Weights of a small image classifier: patch size [4, 4], 194171 training examples.
Rows from block 4 of a small image classifier, named by matrix and row number. Rows with one number belong to one neuron. Each number is 128 + 24 x the weight over its row's rms, rounded and kept within 0 to 255. All counts start at 0. Numbers have three digits each. After the name is the row's rms in percent of the matrix's.
Before each neuron's rows are labels from the 100 images, of 14976, where the neuron reaches its highest value: "top examples" is what is common among them. Only what is clearly more common there than usual is listed. The data: microscope photos of single blood and bone marrow cells.
# fc1: MLP up (model.blocks.4.mlp.fc1.weight, 768x192), inputs 96-191
# fc2: MLP down (model.blocks.4.mlp.fc2.weight, 192x768, transposed), outputs 96-191

top examples: smear: peripheral blood; cell type: segmented neutrophil
fc1.364 112:139106107114156134102129117099139168145116149112132145175066130140114177126131095119168117174119116104132101157123148139188136120159163130146113118135135133100113118136121120140130101112102137114106125140096107182123134121121134113135104144180105129115122104089135128128132101153132098117
fc2.364 126:114147138111104113153103172132116147140106128091140178152096144125097153142107103135148149168148149080092100152090125158157114113139129160153139105162132147102130107130101104145129112142111169169107147147097131168118071097093125106120159180164116099094104100106130104115121130158149135123

top examples: cell type: artefact
fc1.637 070:113144132132155129122132086120100104094139127102122174136137127175127139129151105100112202119109115155156140155147130139146157075097090138129141138125180148078097085103140102109151131132109106124142148087147132112098142082147091118149107125110097109067141113147102122103078117120111117125
fc2.637 077:141172145136116111129138133133130123093119085075113145118107147165100114102178157158126142153102154140128133150134111176130159089111129101123066143158141108110119132076148134149144146147132072170152108094113181086089130127122096093122108124120149157116114129124113103121116081146134106120

top examples: cell type: segmented neutrophil
fc1.225 098:118130146091116116177174150147168118134132117128108102134150118131128118120108117097108117094096125124091178114138136103136148134139186118132142122125152115121164119093150124138105086141103134107120127166164153128176146122107126152115137104126144094154119111134076131167144125133129070148
fc2.225 093:142098124136101136126101135126096127110143147168100114127135066094121106131144136110142115129127158156113121113139146133114130148115102186116159154139125135156127102104131178104106109103133096104153073080140093119108131145128143150127143135123100119125074107110150131105148091109129154073

top examples: cell type: artefact
fc1.655 129:156114142120119152099154098146178147155097098089139088134113152152138123137132138119130101131092107122099113150128144098082138083131094133155104155162123127131143150141086109155137127121129134121154153107152119126123170144142116166138148094143135155134098145058090135116131068132131105136
fc2.655 119:131155114136057131124135146134092105115109139105124077146158119138106137115106123115109118088127124072147123138137130117132128139108151132117118131115170148164128119150163142196048090094142134164141139119119123101149131105110128114122144073155114127152161153100125106160131147124128116147

top examples: smear: peripheral blood
fc1.329 085:192145138130167075130136156140150092145122093125151080114152190137104096152104110134112147138123112155151152114110130179126182143165127149141168121134150101098150132105138128119181162153131153141116142120182087108156143138112128117128122119100125088081142118148153115118106089096147103125
fc2.329 075:142125110121104114119138140166123147110128121153167130119100103043129087174087167128111158140168155144136133148106111171145104162139107117143143124119168061089103142121119105108180159156101181176155134097154088107133123124149151132125133111143127137104120107078113124146124124148102153127

top examples: cell type: segmented neutrophil
fc1.82 086:099101110140149164136127142091110126122077166130158123124098083132152111117146115141085142102184122145150123162118145158145115130123090143151164144103181128143099120152118095159112145143116131136131109151141125141074125095113109108154136094161133108123118095150138144123122145103168134113
fc2.82 080:116114149123188153152123142096208109128106139112102125121104108126167145115162094107120112147120077160118136130128143161155153056116114120138132132103116087113151121135108098139119104141092116139114116124156097117125119103121080117133127145149120154183076094135104147130113121144155132123

top examples: cell type: segmented neutrophil
fc1.46 063:148109133174155145129117145149125160077104144087141146120142177116116139113135147134149111144125139104131118165120124121150121160073141150127133194160144105121120118119112128131106133159169107138157144177127124162108115145129170117123143152114134123143156120109123112134092137155127171112
fc2.46 067:133138127145135112148117138114100119113085183134186112159116116144136142132139146131100063151134124116098116148122102142150164117126152130128159169098134140145131078083135124136114106162120139115128152172149162104085137121097132111109131169131166158189146153140138133109091127125121149114

top examples: cell type: artefact
fc1.161 077:088126121166125161118129087120138155087119116130131094127090142142144151146178147098134159151164090123136124130132096120159141129155108131109091149082166112104137139077124139123121157140131133126151132102129129116153106096104066097068145118117121090111110115123127081092115101114148141155
fc2.161 075:163099113124116088128108144098134147144163146155123142125125116137130143094106098096081121093113149156118156117093148153156133084099140106128094158176145127125169142163131149139127143102145113181127144116105154144082144159156145105152073144112144153120124122108129150118128135150085137133

top examples: cell type: artefact
fc1.504 083:133170118084138100108182107112181121170129108137142191117119110125133141161115065155132081181104109143079117126120176139135107165164080120117113107109114123130137120143189098126112109133136137129130123067115128128135123133155148134100130132111119135134151126107093123116153110130116127155
fc2.504 092:107129113103141156139126100094089101104122145131083104127153119132123116136109107118122113129150143112122088132093090098115103167097087084150152119119133109176115127122107085063140133134108132125106104134124127178083125131141129129115154118123095144164137201079099148150116105128151153135

top examples: cell type: artefact
fc1.160 103:143147156129139141094131089148135121148100135081142165115101152106134136127146171096079104110163134074122115134175158103134094114143130087126137105101176124107132136135116144088163067159152140124100130198153123122132097140127100113087162160118130118100161123135141104131128098143133133135
fc2.160 116:068139152133114157119090146121110147182116144117140135093107097174116121156182132122124104097146127098111109129136140124121092151159134060137136112121113135102124126103123096130118098161112153129138134172158148102144134110159105139094127075117116128156116122106095147150105149144126173133

top examples: cell type: artefact
fc1.484 059:138134144120119067094151136085153101133102097116088165133110102131162063129146115123095147136145100088136162125155171125150143151181104110165171129138112154174088146119126147113135116112127180093128094112153157130129124158108107133139119141145109109102144124173115130125145124083140101151
fc2.484 069:128122077093155108131135131116061120130156099168083161114121099168125111122139082140115151107151111114138152114077080128158130145148157110141148163152179147133175150135135139184182143123104126136113107077145113140145142135144100161151138079154112117166156118148099108155136104126095083104

top examples: cell type: artefact
fc1.321 093:138181138096139132128145087138144121093120124132153139114118092131149090147076124137132143155102129167101088170147114166070151132170148151105116167125136141147184166125124123107130150134130134121130157141149140079110145100126103144147123093195096155079131187162115131109110090110137100129
fc2.321 098:127125135122082148127115092133128131095140092169111128104129104138107143080123129151125129156091103149124161130142137122081151109149106129104138139167121133161156146146110148112105139130128122133144107112135115183145123091081129099154131092141119127109105144154114089142170139109160069100