A small image classifier, trained from scratch: patch size [4, 4].
Rows from block 4 of a small image classifier, named by matrix and row number. Rows with one number belong to one neuron. Each number is 200 + 20 x the weight over its row's rms, rounded and kept within 0 to 999. All counts start at 0.
After each neuron's rows are labels from the 100 images, of 14976, where the neuron reaches its highest value: "strongest on" is what is common among them; "peak at" is the part of the image that holds the peak. Only what is clearly more common there than usual is listed. The data: microscope photos of single blood and bone marrow cells. In brackets: how many of the 100, against the usual share in percent.
# fc1: MLP up (model.blocks.4.mlp.fc1.weight, 768x192), inputs 0-95
# fc2: MLP down (model.blocks.4.mlp.fc2.weight, 192x768, transposed), outputs 0-95

fc1.105,190,177,214,215,163,207,214,174,195,200,249,216,202,222,208,188,206,249,222,210,211,206,203,216,178,216,204,221,265,204,209,219,190,212,218,212,144,203,189,185,235,196,203,215,191,214,210,199,236,209,189,141,187,196,202,203,180,185,207,199,201,174,178,218,188,224,192,199,175,181,193,221,174,193,221,182,180,205,175,202,197,175,209,191,169,203,168,153,190,207,211,232,178,171,212,202
fc2.105,172,216,217,185,178,194,203,198,192,193,198,232,232,212,228,203,196,227,195,209,219,201,186,220,163,198,187,203,218,216,221,207,212,177,225,212,197,187,195,234,221,214,193,230,217,232,203,194,224,227,208,225,203,205,218,192,195,207,202,208,237,194,189,192,188,201,190,226,218,193,210,161,165,230,184,232,203,198,173,235,177,209,178,215,234,237,134,171,192,195,160,220,182,197,186,210
strongest on: cell type: lymphocyte (45 vs 15.3)
peak at: centre (55 vs 14.1)

fc1.728,215,220,166,190,168,200,197,189,193,170,235,147,231,173,212,207,190,180,231,222,192,197,175,202,202,196,210,218,190,207,213,221,210,204,206,211,176,213,195,177,193,145,217,191,207,172,214,175,213,217,202,225,192,233,191,183,166,158,240,163,167,210,197,181,216,198,172,194,190,177,226,197,204,202,202,179,213,176,209,230,181,214,184,193,193,193,191,214,196,201,213,209,178,184,213,198
fc2.728,212,220,213,163,216,222,204,203,192,231,140,197,174,200,209,230,213,206,210,184,202,195,200,167,182,192,184,176,231,190,199,158,183,210,204,184,232,204,210,213,185,193,194,174,193,196,188,219,173,210,218,223,203,170,222,221,187,186,197,203,201,225,192,227,193,226,240,212,235,180,172,185,220,217,183,194,200,217,188,144,184,170,191,207,194,218,186,216,206,203,204,207,185,222,193,203
strongest on: cell type: artefact (25 vs 9.8)
peak at: centre (38 vs 14.1)

fc1.678,203,224,215,179,193,181,217,210,196,218,180,217,170,204,216,210,193,214,196,196,237,182,180,198,234,185,167,192,244,192,173,185,215,248,236,171,229,218,219,196,213,200,172,200,198,198,201,195,210,199,209,201,203,196,235,215,175,198,210,198,162,168,185,180,220,182,242,219,227,215,208,218,207,196,220,207,205,191,183,192,198,188,205,169,260,204,226,216,184,215,160,172,205,228,178,173
fc2.678,180,188,198,221,205,191,192,191,180,172,212,201,190,202,198,185,209,227,183,188,171,205,208,168,221,178,185,171,206,207,175,189,225,183,168,225,176,193,229,216,204,194,203,209,204,199,219,178,223,193,209,172,204,199,185,213,213,182,178,176,194,196,198,196,197,195,223,164,213,239,231,175,222,228,201,216,201,212,216,221,214,236,214,220,162,155,207,206,178,219,215,192,223,219,173,163
strongest on: smear: peripheral blood (50 vs 16.2)
peak at: centre (44 vs 14.1)

fc1.288,230,231,206,185,172,194,190,206,201,238,182,217,168,239,154,207,206,185,210,225,177,200,216,217,200,211,198,193,193,162,205,168,176,223,221,203,149,178,197,200,181,190,181,198,200,234,222,202,236,197,204,220,184,208,199,225,213,205,222,178,179,202,193,193,221,208,218,182,224,172,186,213,193,199,235,204,195,208,211,213,218,201,185,187,216,204,153,171,243,213,212,195,221,193,200,189
fc2.288,210,189,189,187,179,195,165,215,222,183,215,213,219,229,177,191,197,218,201,226,191,218,221,185,214,206,193,205,212,201,166,216,213,237,193,162,211,186,194,221,210,170,191,151,176,174,196,178,199,190,229,191,191,233,167,197,242,218,191,204,192,217,187,205,201,222,190,202,227,134,154,206,173,205,204,186,182,160,182,214,193,220,188,200,206,222,173,166,232,192,211,201,212,198,200,180
strongest on: cell type: segmented neutrophil (45 vs 20)
peak at: centre (59 vs 14.1)

fc1.720,176,228,161,217,205,211,178,222,197,209,207,179,154,191,192,193,148,206,236,178,212,216,179,210,189,217,210,222,201,178,193,220,190,169,222,219,200,193,221,206,216,226,192,202,212,190,200,206,152,195,203,206,182,195,212,176,202,149,199,227,183,186,207,185,201,177,196,236,162,194,223,179,199,248,206,178,201,198,206,205,148,209,188,196,181,218,221,204,190,189,215,189,230,204,203,231
fc2.720,209,206,194,193,182,245,178,181,190,224,151,183,203,206,236,246,219,202,215,239,211,199,196,231,176,199,223,206,208,208,176,224,227,184,219,224,218,208,238,186,204,218,212,201,239,212,183,153,169,191,204,205,210,200,208,218,200,216,211,208,224,188,177,205,171,208,219,204,204,171,216,165,212,197,187,196,198,182,171,218,173,191,220,187,161,193,206,185,244,205,228,236,177,206,185,203
strongest on: cell type: artefact (29 vs 9.8)
peak at: centre (36 vs 14.1)

fc1.396,169,230,182,216,155,207,170,216,189,173,177,193,172,238,230,200,193,173,209,207,203,212,180,209,185,177,244,202,233,184,177,212,202,202,195,204,214,205,184,183,233,159,187,228,217,201,208,177,250,219,204,216,224,216,190,192,215,154,190,182,168,227,202,157,224,193,208,224,188,198,216,216,186,212,191,196,205,224,173,237,183,191,188,196,217,238,172,184,212,183,174,194,186,216,173,192
fc2.396,221,216,178,205,195,169,210,171,215,189,201,219,206,221,207,199,231,188,200,245,232,202,220,213,219,205,179,204,189,226,191,188,200,215,159,215,185,199,177,223,229,203,196,208,163,204,156,172,181,137,203,205,204,178,192,208,203,224,216,203,191,187,256,199,207,191,179,219,160,203,202,229,225,219,208,205,221,187,258,221,231,189,210,204,202,185,204,218,174,203,209,201,228,216,201,199
strongest on: cell type: lymphocyte (38 vs 15.3)
peak at: centre (71 vs 14.1)

fc1.8,176,219,216,211,208,181,247,195,192,194,258,174,200,172,184,181,195,200,174,201,206,165,196,206,217,208,155,214,201,195,212,236,205,214,188,242,171,204,183,193,174,173,193,194,167,216,180,183,194,214,196,221,229,192,231,194,197,215,181,184,216,250,189,179,243,217,166,201,218,209,195,180,191,179,226,181,203,186,184,209,213,184,201,187,220,198,215,219,191,196,205,202,185,230,175,180
fc2.8,168,218,229,202,162,215,250,214,195,172,195,206,208,201,215,184,171,201,210,227,203,205,182,200,205,197,197,213,187,180,213,219,205,247,181,268,209,205,166,186,188,188,175,199,181,198,199,212,196,229,205,225,221,163,230,208,183,201,231,189,193,242,189,183,176,208,200,211,230,166,204,218,236,141,199,169,181,187,183,181,215,218,178,176,189,206,204,226,209,184,181,222,223,204,209,197
strongest on: cell type: artefact (27 vs 9.8)
peak at: centre (32 vs 14.1)

fc1.721,197,232,225,185,207,208,165,194,202,210,223,192,181,198,221,186,189,203,252,222,194,183,183,197,161,229,191,224,246,203,223,225,209,219,203,216,207,171,194,203,245,181,211,174,203,203,193,183,238,186,187,177,162,221,196,190,228,187,183,220,169,191,208,147,205,206,157,193,237,205,181,218,210,182,212,212,188,197,210,233,191,241,234,169,201,235,181,210,183,208,178,185,192,179,221,220
fc2.721,205,201,193,220,195,207,216,200,184,196,172,211,195,208,211,153,230,212,217,213,200,204,201,196,205,161,247,186,204,196,155,215,232,184,234,213,208,214,193,206,170,165,201,170,204,202,194,189,219,216,197,207,156,199,202,254,212,193,204,199,214,199,155,208,199,228,195,234,228,187,240,216,264,187,175,221,197,195,240,210,197,233,175,213,214,187,211,207,184,230,192,203,208,206,212,194
strongest on: smear: peripheral blood (53 vs 16.2); cell type: segmented neutrophil (43 vs 20)
peak at: centre (42 vs 14.1)

fc1.225,212,228,183,188,193,230,185,167,177,177,253,212,178,187,208,192,197,159,221,205,231,189,189,203,211,196,212,205,180,193,198,188,221,220,205,184,202,181,201,188,196,220,225,191,200,182,205,192,216,207,178,191,194,201,178,166,234,213,230,145,235,205,210,210,196,190,173,182,209,192,259,204,212,206,162,213,176,171,186,214,158,211,186,188,197,215,217,154,207,198,211,224,224,196,194,243
fc2.225,184,185,202,198,199,189,218,210,194,202,195,203,205,214,172,221,191,157,183,207,177,184,214,194,166,209,197,219,209,220,208,204,178,193,219,194,246,181,203,182,217,204,204,198,211,168,151,222,177,198,242,206,203,160,195,206,182,209,243,201,176,216,227,177,198,194,225,265,213,208,199,230,219,212,203,192,216,253,223,181,177,204,235,203,187,221,194,217,235,192,191,215,185,181,175,220
strongest on: cell type: segmented neutrophil (41 vs 20)
peak at: centre (34 vs 14.1); middle right (30 vs 11.7)

fc1.149,185,205,211,199,203,189,157,197,165,177,211,194,197,200,234,228,238,208,188,212,175,176,220,163,194,223,219,195,219,222,224,197,231,229,165,201,186,171,208,188,176,209,163,186,230,226,162,203,187,219,201,205,212,206,178,204,242,221,194,203,201,179,204,198,206,225,216,207,218,185,191,222,201,213,187,182,231,157,207,225,195,201,226,175,200,208,185,188,219,188,212,190,171,207,226,207
fc2.149,187,167,237,191,175,204,171,228,190,168,207,227,212,189,202,202,205,227,175,214,168,179,213,205,202,186,169,215,204,192,220,177,198,229,170,203,171,150,193,191,167,189,180,178,218,193,171,178,195,225,215,224,208,200,177,178,212,228,195,219,186,204,221,213,209,251,200,248,223,218,218,211,209,208,198,202,185,213,225,197,190,194,183,197,195,193,204,208,224,224,196,197,172,198,247,217
strongest on: smear: peripheral blood (61 vs 16.2)
peak at: centre (48 vs 14.1)

fc1.72,212,194,194,196,224,200,216,214,195,182,216,217,189,213,197,226,252,202,186,209,192,230,199,195,224,201,201,182,211,215,207,211,236,206,194,197,151,200,199,176,201,199,191,243,163,184,184,198,189,183,211,210,195,262,194,189,198,163,257,183,207,191,186,181,184,190,202,179,137,176,177,230,212,224,230,196,220,210,212,206,178,236,194,193,199,228,214,220,159,175,229,173,203,208,216,221
fc2.72,209,195,196,217,210,180,186,214,219,197,225,182,204,221,198,186,190,205,171,187,221,184,226,176,229,215,198,194,188,182,215,188,185,204,183,199,191,213,199,161,238,187,212,189,205,193,223,218,142,225,190,199,209,250,214,203,203,206,234,194,211,207,239,211,194,208,207,202,152,197,199,180,217,237,174,202,241,174,195,208,174,125,168,166,219,222,187,203,217,198,202,198,207,198,204,197
strongest on: cell type: segmented neutrophil (41 vs 20)
peak at: centre (40 vs 14.1)

fc1.628,210,249,231,180,184,188,197,214,221,187,228,185,201,172,196,201,190,254,232,200,163,188,197,178,178,215,206,215,217,197,212,191,202,213,211,181,179,240,206,190,201,180,219,221,224,213,225,232,209,194,199,219,208,188,154,207,219,207,226,190,189,166,195,198,205,213,165,174,200,217,231,184,213,214,194,203,226,213,230,191,189,197,192,194,188,172,192,194,187,202,193,205,189,191,194,205
fc2.628,237,215,205,202,221,208,217,205,226,220,178,198,197,213,202,170,209,182,234,189,174,203,199,202,207,173,231,179,188,187,196,178,191,188,242,201,218,221,161,180,252,181,207,179,184,184,219,214,207,186,211,268,196,197,223,237,206,199,188,222,220,197,235,200,229,159,195,211,162,187,195,163,222,196,201,224,229,198,181,178,224,182,172,171,215,216,201,175,202,189,202,215,192,215,208,170
strongest on: cell type: segmented neutrophil (55 vs 20)
peak at: centre (57 vs 14.1)

fc1.311,148,210,201,178,207,238,159,229,159,220,209,194,174,239,196,211,183,228,204,226,221,170,216,243,183,220,216,202,219,219,215,211,212,166,228,199,154,229,207,200,227,195,176,190,170,202,187,186,189,200,215,190,209,221,193,199,215,212,220,183,198,187,204,194,220,213,204,206,182,184,184,217,209,233,242,167,183,195,163,221,205,196,196,199,196,225,211,210,177,235,223,180,166,162,184,183
fc2.311,206,197,218,184,175,182,221,201,173,156,191,202,202,189,222,174,188,156,205,194,160,196,168,195,206,204,210,182,196,175,207,247,216,217,167,208,211,191,168,213,232,191,182,189,192,191,207,183,228,164,194,198,180,218,207,222,174,183,213,186,175,202,213,192,195,191,182,167,210,189,181,188,205,180,164,197,238,182,196,232,208,194,207,187,164,215,199,241,227,227,187,156,190,206,180,208
strongest on: cell type: lymphocyte (37 vs 15.3)
peak at: centre (63 vs 14.1)

fc1.726,164,199,227,204,194,177,221,166,196,206,186,172,190,163,212,217,190,230,205,198,202,198,191,202,177,181,224,165,212,165,178,188,213,203,197,171,184,197,182,218,210,157,194,193,201,178,216,193,200,232,211,221,214,164,186,193,239,185,206,199,198,175,188,193,232,226,226,219,182,190,214,152,182,180,206,174,216,196,181,147,213,204,194,195,226,238,215,214,207,176,180,199,214,230,204,216
fc2.726,170,178,238,176,208,194,179,206,170,199,192,230,175,186,223,224,182,192,191,194,201,210,220,228,209,158,210,212,194,208,193,196,206,199,193,209,183,201,208,203,169,190,167,168,232,201,170,180,220,163,194,194,189,204,212,200,194,186,244,204,211,200,164,171,215,208,215,171,198,179,192,235,149,147,236,206,195,207,177,203,171,188,175,205,191,222,184,187,239,196,238,209,193,204,187,189
strongest on: smear: peripheral blood (87 vs 16.2); cell type: segmented neutrophil (45 vs 20)
peak at: centre (39 vs 14.1)

fc1.713,195,200,174,216,196,199,209,195,224,226,225,260,179,193,195,179,203,237,200,206,218,164,194,163,195,214,213,215,214,210,247,172,220,206,182,181,190,185,202,208,191,191,205,215,232,187,195,216,196,204,214,203,213,200,195,222,201,176,229,191,173,191,221,191,187,183,211,154,180,226,211,191,188,234,208,211,235,233,187,215,189,186,210,196,212,191,178,219,180,146,176,222,183,184,201,213
fc2.713,191,207,220,214,197,209,230,230,238,190,176,188,223,191,212,195,231,204,213,180,189,181,240,197,174,175,170,215,194,208,183,228,236,194,205,205,184,213,163,191,203,240,227,190,184,247,202,189,186,216,183,223,212,186,216,231,223,213,202,199,234,213,219,205,187,198,187,238,171,178,200,193,183,192,209,180,176,182,191,205,221,214,205,135,192,227,215,184,243,194,231,185,214,203,191,173
strongest on: cell type: segmented neutrophil (44 vs 20)
peak at: centre (32 vs 14.1)

fc1.538,178,201,244,202,187,211,207,199,208,199,229,211,210,228,210,187,199,222,224,229,169,206,202,188,213,169,218,169,217,196,176,210,212,199,215,200,192,183,196,189,179,183,187,188,186,166,193,199,209,199,212,208,176,169,212,210,247,172,207,210,161,188,190,160,195,163,230,229,210,206,213,176,219,203,192,200,216,161,166,217,199,188,194,165,206,214,211,192,170,199,207,191,167,234,198,206
fc2.538,249,194,198,211,229,192,190,184,195,207,204,208,184,206,207,199,204,249,190,158,220,204,220,199,220,205,215,208,226,202,212,188,240,193,235,218,256,228,185,195,221,213,236,211,214,169,211,218,170,197,195,196,180,216,184,194,218,205,174,211,174,196,210,218,235,214,208,170,207,167,206,173,208,223,205,192,220,216,219,204,167,201,210,181,179,195,197,159,207,210,218,208,160,215,205,207
strongest on: smear: peripheral blood (98 vs 16.2)
peak at: centre (72 vs 14.1)

fc1.436,204,188,185,191,213,206,199,177,207,173,199,206,209,219,211,199,182,187,218,191,194,182,197,207,232,229,242,173,196,192,209,181,232,202,215,196,182,190,203,149,218,175,203,186,202,213,187,208,215,181,201,160,178,196,165,159,208,177,192,192,197,205,197,206,217,205,182,211,186,167,221,206,190,201,179,238,196,203,187,231,179,243,210,184,209,227,228,209,206,222,170,206,243,172,180,197
fc2.436,226,166,194,219,203,197,224,223,190,194,176,222,235,187,211,171,197,200,189,199,180,227,199,227,191,191,225,205,219,203,211,185,230,189,171,183,176,200,213,181,191,173,212,198,207,226,204,164,221,180,231,211,197,199,188,190,175,228,209,181,201,186,259,206,215,214,180,188,176,194,193,199,207,205,132,209,176,207,192,218,216,187,202,167,214,201,228,201,227,182,198,179,210,171,204,165
strongest on: cell type: segmented neutrophil (45 vs 20)
peak at: centre (36 vs 14.1)

fc1.426,214,222,217,184,201,224,160,249,202,224,181,200,234,194,190,168,139,201,199,174,204,172,185,208,220,174,208,176,215,192,217,203,201,245,228,177,230,197,207,247,184,172,209,165,184,174,186,200,190,195,210,212,174,187,188,195,208,196,200,188,226,195,177,203,209,208,184,172,228,240,174,208,197,203,208,208,209,202,212,230,221,194,209,207,194,209,211,202,190,142,197,174,206,181,223,232
fc2.426,176,212,199,219,153,200,227,194,180,211,167,226,218,214,212,200,162,178,214,195,159,200,177,209,183,210,169,200,217,225,216,207,197,169,214,174,200,197,194,200,193,213,215,200,219,223,235,206,224,213,216,247,180,167,188,207,198,224,194,214,221,194,188,210,206,169,192,196,198,234,171,211,196,204,172,213,182,180,197,190,222,179,205,206,209,212,199,232,193,209,181,237,201,215,199,164
strongest on: cell type: artefact (25 vs 9.8)
peak at: centre (36 vs 14.1)

fc1.524,216,226,248,156,203,164,203,199,195,192,199,202,194,194,197,194,187,170,217,193,206,226,237,165,216,187,197,187,228,181,236,210,204,207,206,176,209,231,220,210,186,216,176,231,180,216,217,201,189,173,216,235,190,200,185,203,243,220,196,210,208,228,212,185,220,206,190,170,207,216,174,203,202,202,214,206,199,195,188,177,218,186,210,202,216,209,211,184,221,194,213,199,187,208,186,196
fc2.524,211,221,206,179,204,201,237,215,217,199,190,227,202,247,170,204,195,171,224,182,226,208,190,175,233,222,213,176,240,173,181,196,202,188,210,184,220,182,151,223,206,212,203,208,228,193,193,203,183,203,207,220,179,218,208,230,225,157,189,179,201,208,229,207,215,241,188,175,208,198,199,185,167,222,184,176,191,152,186,220,217,177,198,197,208,202,167,218,210,164,191,170,207,229,187,229
strongest on: cell type: lymphocyte (48 vs 15.3)
peak at: centre (61 vs 14.1)

fc1.658,220,247,198,163,172,195,196,202,204,180,245,192,190,186,195,230,183,184,215,213,195,181,165,184,223,235,214,195,209,224,243,217,188,211,207,222,206,213,183,214,215,193,193,185,205,192,216,225,195,217,212,176,202,209,238,186,220,170,204,198,196,197,217,164,211,228,212,221,202,203,216,182,224,179,173,185,220,173,214,212,184,240,186,190,199,260,188,232,202,232,197,187,220,195,220,180
fc2.658,184,216,209,184,181,194,218,232,209,174,160,191,164,204,201,182,203,170,201,187,195,217,207,264,212,225,185,183,201,175,221,240,188,185,206,245,203,228,166,217,177,184,208,193,162,197,196,217,210,166,235,247,203,185,211,196,194,194,173,206,225,197,185,206,239,190,221,184,176,199,204,211,222,200,172,187,222,168,233,196,202,215,178,203,222,206,209,203,184,193,188,195,187,190,222,190
strongest on: cell type: segmented neutrophil (41 vs 20)
peak at: centre (84 vs 14.1)

fc1.252,201,229,208,155,177,201,227,210,246,183,238,214,179,193,200,168,194,203,225,206,162,178,190,221,201,231,216,203,228,210,183,212,210,227,200,208,162,204,201,172,233,203,218,202,210,203,190,176,218,167,213,229,186,190,166,173,185,228,197,159,223,179,199,224,178,179,170,210,179,221,206,220,192,202,223,195,209,192,172,204,202,213,205,204,216,224,211,208,238,210,196,205,232,180,191,199
fc2.252,193,210,202,211,200,189,209,186,205,216,222,224,197,190,198,184,185,202,184,237,150,202,214,194,179,187,227,206,193,162,178,217,154,197,205,224,222,164,200,201,206,170,171,185,229,219,180,150,207,147,189,183,223,183,190,204,153,205,209,181,198,199,204,238,169,168,204,157,169,201,196,197,209,224,195,218,201,205,208,186,194,203,201,197,223,212,182,197,198,217,199,197,173,168,169,200
strongest on: cell type: segmented neutrophil (42 vs 20)
peak at: centre (40 vs 14.1)

fc1.208,196,212,179,189,181,207,164,207,181,255,245,192,175,208,208,207,163,192,226,200,201,208,167,200,206,239,231,242,224,198,179,209,197,198,172,220,222,199,210,217,190,181,198,216,230,181,189,229,195,233,231,196,179,235,199,194,161,189,210,183,212,179,230,187,208,234,183,223,198,233,231,205,181,166,167,190,199,215,182,195,185,229,209,180,171,201,214,228,148,180,219,187,186,161,186,197
fc2.208,200,202,186,179,200,209,195,205,182,219,205,171,180,221,201,189,236,190,223,215,188,155,192,217,208,212,202,190,191,185,196,168,241,188,211,231,201,200,219,203,187,199,223,216,200,194,160,211,209,212,238,214,203,164,171,228,201,199,207,173,212,195,186,226,144,243,189,230,206,194,204,198,245,210,206,227,196,178,210,209,231,194,192,183,198,205,234,193,193,211,234,200,223,175,210,215
strongest on: cell type: segmented neutrophil (46 vs 20)
peak at: centre (72 vs 14.1)

fc1.745,184,150,202,190,167,198,225,221,183,214,178,180,217,185,184,187,208,191,204,213,191,183,191,179,231,217,228,206,233,206,217,188,202,190,195,193,210,205,204,214,204,232,181,203,181,183,205,218,208,208,198,177,201,197,202,175,221,190,200,194,239,174,178,204,209,202,208,202,207,222,177,233,198,190,194,181,216,231,155,194,182,201,176,181,203,222,201,207,192,186,196,206,203,188,202,191
fc2.745,208,179,180,172,208,218,197,214,177,221,214,186,157,254,203,203,191,209,183,206,189,197,173,190,218,187,182,190,208,202,203,186,190,194,181,224,176,173,188,186,239,188,218,190,177,203,209,208,203,192,207,205,221,207,225,189,200,172,220,195,177,178,201,189,207,201,229,224,196,228,217,182,221,203,192,200,226,194,216,196,188,196,218,200,195,211,225,167,207,183,204,188,207,180,190,201
strongest on: cell type: artefact (30 vs 9.8)
peak at: centre (45 vs 14.1)

fc1.565,187,197,203,139,197,162,224,202,215,239,226,221,191,174,205,191,188,173,237,210,173,195,212,214,196,225,203,201,224,219,215,216,195,208,169,216,231,208,185,237,176,199,144,234,199,192,181,193,209,208,210,161,217,195,199,220,180,182,212,208,172,196,206,200,223,225,188,193,197,242,238,217,232,192,206,154,197,230,208,208,171,216,179,210,192,221,219,230,178,167,210,197,187,194,224,172
fc2.565,213,203,210,197,208,194,211,197,206,189,185,175,196,216,223,185,211,172,211,213,164,187,195,226,193,202,202,207,192,205,177,202,203,223,169,219,191,198,179,204,206,146,214,217,167,193,195,218,221,222,201,238,231,226,209,254,219,211,242,191,187,190,183,237,199,226,169,217,194,186,216,217,240,219,196,197,171,206,200,222,207,188,157,194,195,201,197,205,226,193,190,214,199,201,241,186
strongest on: cell type: segmented neutrophil (57 vs 20); smear: peripheral blood (56 vs 16.2)
peak at: centre (80 vs 14.1)

fc1.619,211,202,200,194,189,209,186,205,167,217,216,237,220,181,218,218,212,235,204,217,189,182,226,197,234,226,237,173,226,216,203,203,204,224,208,139,222,157,195,209,170,175,181,199,213,192,199,207,213,187,177,200,206,188,230,191,221,182,236,213,208,192,212,216,230,236,234,201,177,208,188,181,200,178,164,187,191,188,181,213,235,214,235,215,185,205,193,164,172,204,201,185,227,196,209,194
fc2.619,200,213,218,164,179,168,168,226,195,235,134,212,218,205,198,212,218,214,196,202,187,204,218,207,255,202,164,212,233,202,240,199,202,230,223,161,193,203,198,197,209,231,212,192,197,199,198,190,222,220,170,205,195,186,199,197,186,207,192,227,211,208,189,206,178,191,187,160,197,197,142,213,219,176,199,191,185,210,195,204,196,198,192,230,241,208,192,185,233,165,190,196,197,205,203,244
strongest on: cell type: artefact (37 vs 9.8)
peak at: centre (36 vs 14.1)

fc1.660,197,175,210,230,242,181,217,183,226,181,212,210,211,218,185,161,187,154,199,185,218,178,175,189,188,187,200,200,269,205,210,196,201,184,195,205,203,196,236,189,172,197,198,221,220,160,207,204,192,248,197,216,173,212,198,215,200,197,186,194,213,213,201,172,222,239,180,208,198,213,208,213,184,197,187,195,212,213,200,186,174,189,199,170,208,211,229,217,230,200,167,193,191,214,212,224
fc2.660,210,199,225,212,227,219,200,199,180,183,230,199,217,206,227,186,187,204,229,163,180,205,208,213,190,197,215,229,188,215,214,217,235,221,189,179,190,240,194,163,162,192,213,215,229,222,202,197,209,175,207,146,186,154,177,195,205,200,193,193,238,226,192,206,212,227,206,180,227,188,185,174,241,202,197,227,186,202,203,189,207,221,177,211,234,187,216,224,204,190,207,196,194,231,166,194
strongest on: cell type: lymphocyte (44 vs 15.3); smear: peripheral blood (40 vs 16.2)
peak at: centre (66 vs 14.1)

fc1.226,165,200,174,192,184,214,207,241,196,205,216,178,182,194,181,233,192,207,197,208,196,202,204,233,169,213,172,224,218,190,204,203,221,186,215,204,208,204,184,195,190,173,183,143,193,223,191,198,189,249,232,207,193,245,162,206,215,207,209,194,216,176,178,178,210,214,201,236,209,192,201,182,180,197,192,183,189,164,219,198,183,195,182,222,177,225,183,230,169,204,215,167,182,161,214,211
fc2.226,165,199,196,220,209,205,205,214,216,226,173,200,202,215,189,223,231,210,188,214,193,178,187,228,175,182,209,210,181,195,205,185,212,193,185,205,179,202,189,174,198,196,220,197,239,237,208,192,208,213,190,224,207,194,208,180,201,221,170,214,241,204,153,207,220,179,227,270,178,164,179,183,225,223,198,186,217,146,213,177,182,167,167,234,209,193,188,218,189,201,209,215,177,175,222,213
strongest on: smear: peripheral blood (78 vs 16.2)
peak at: centre (37 vs 14.1)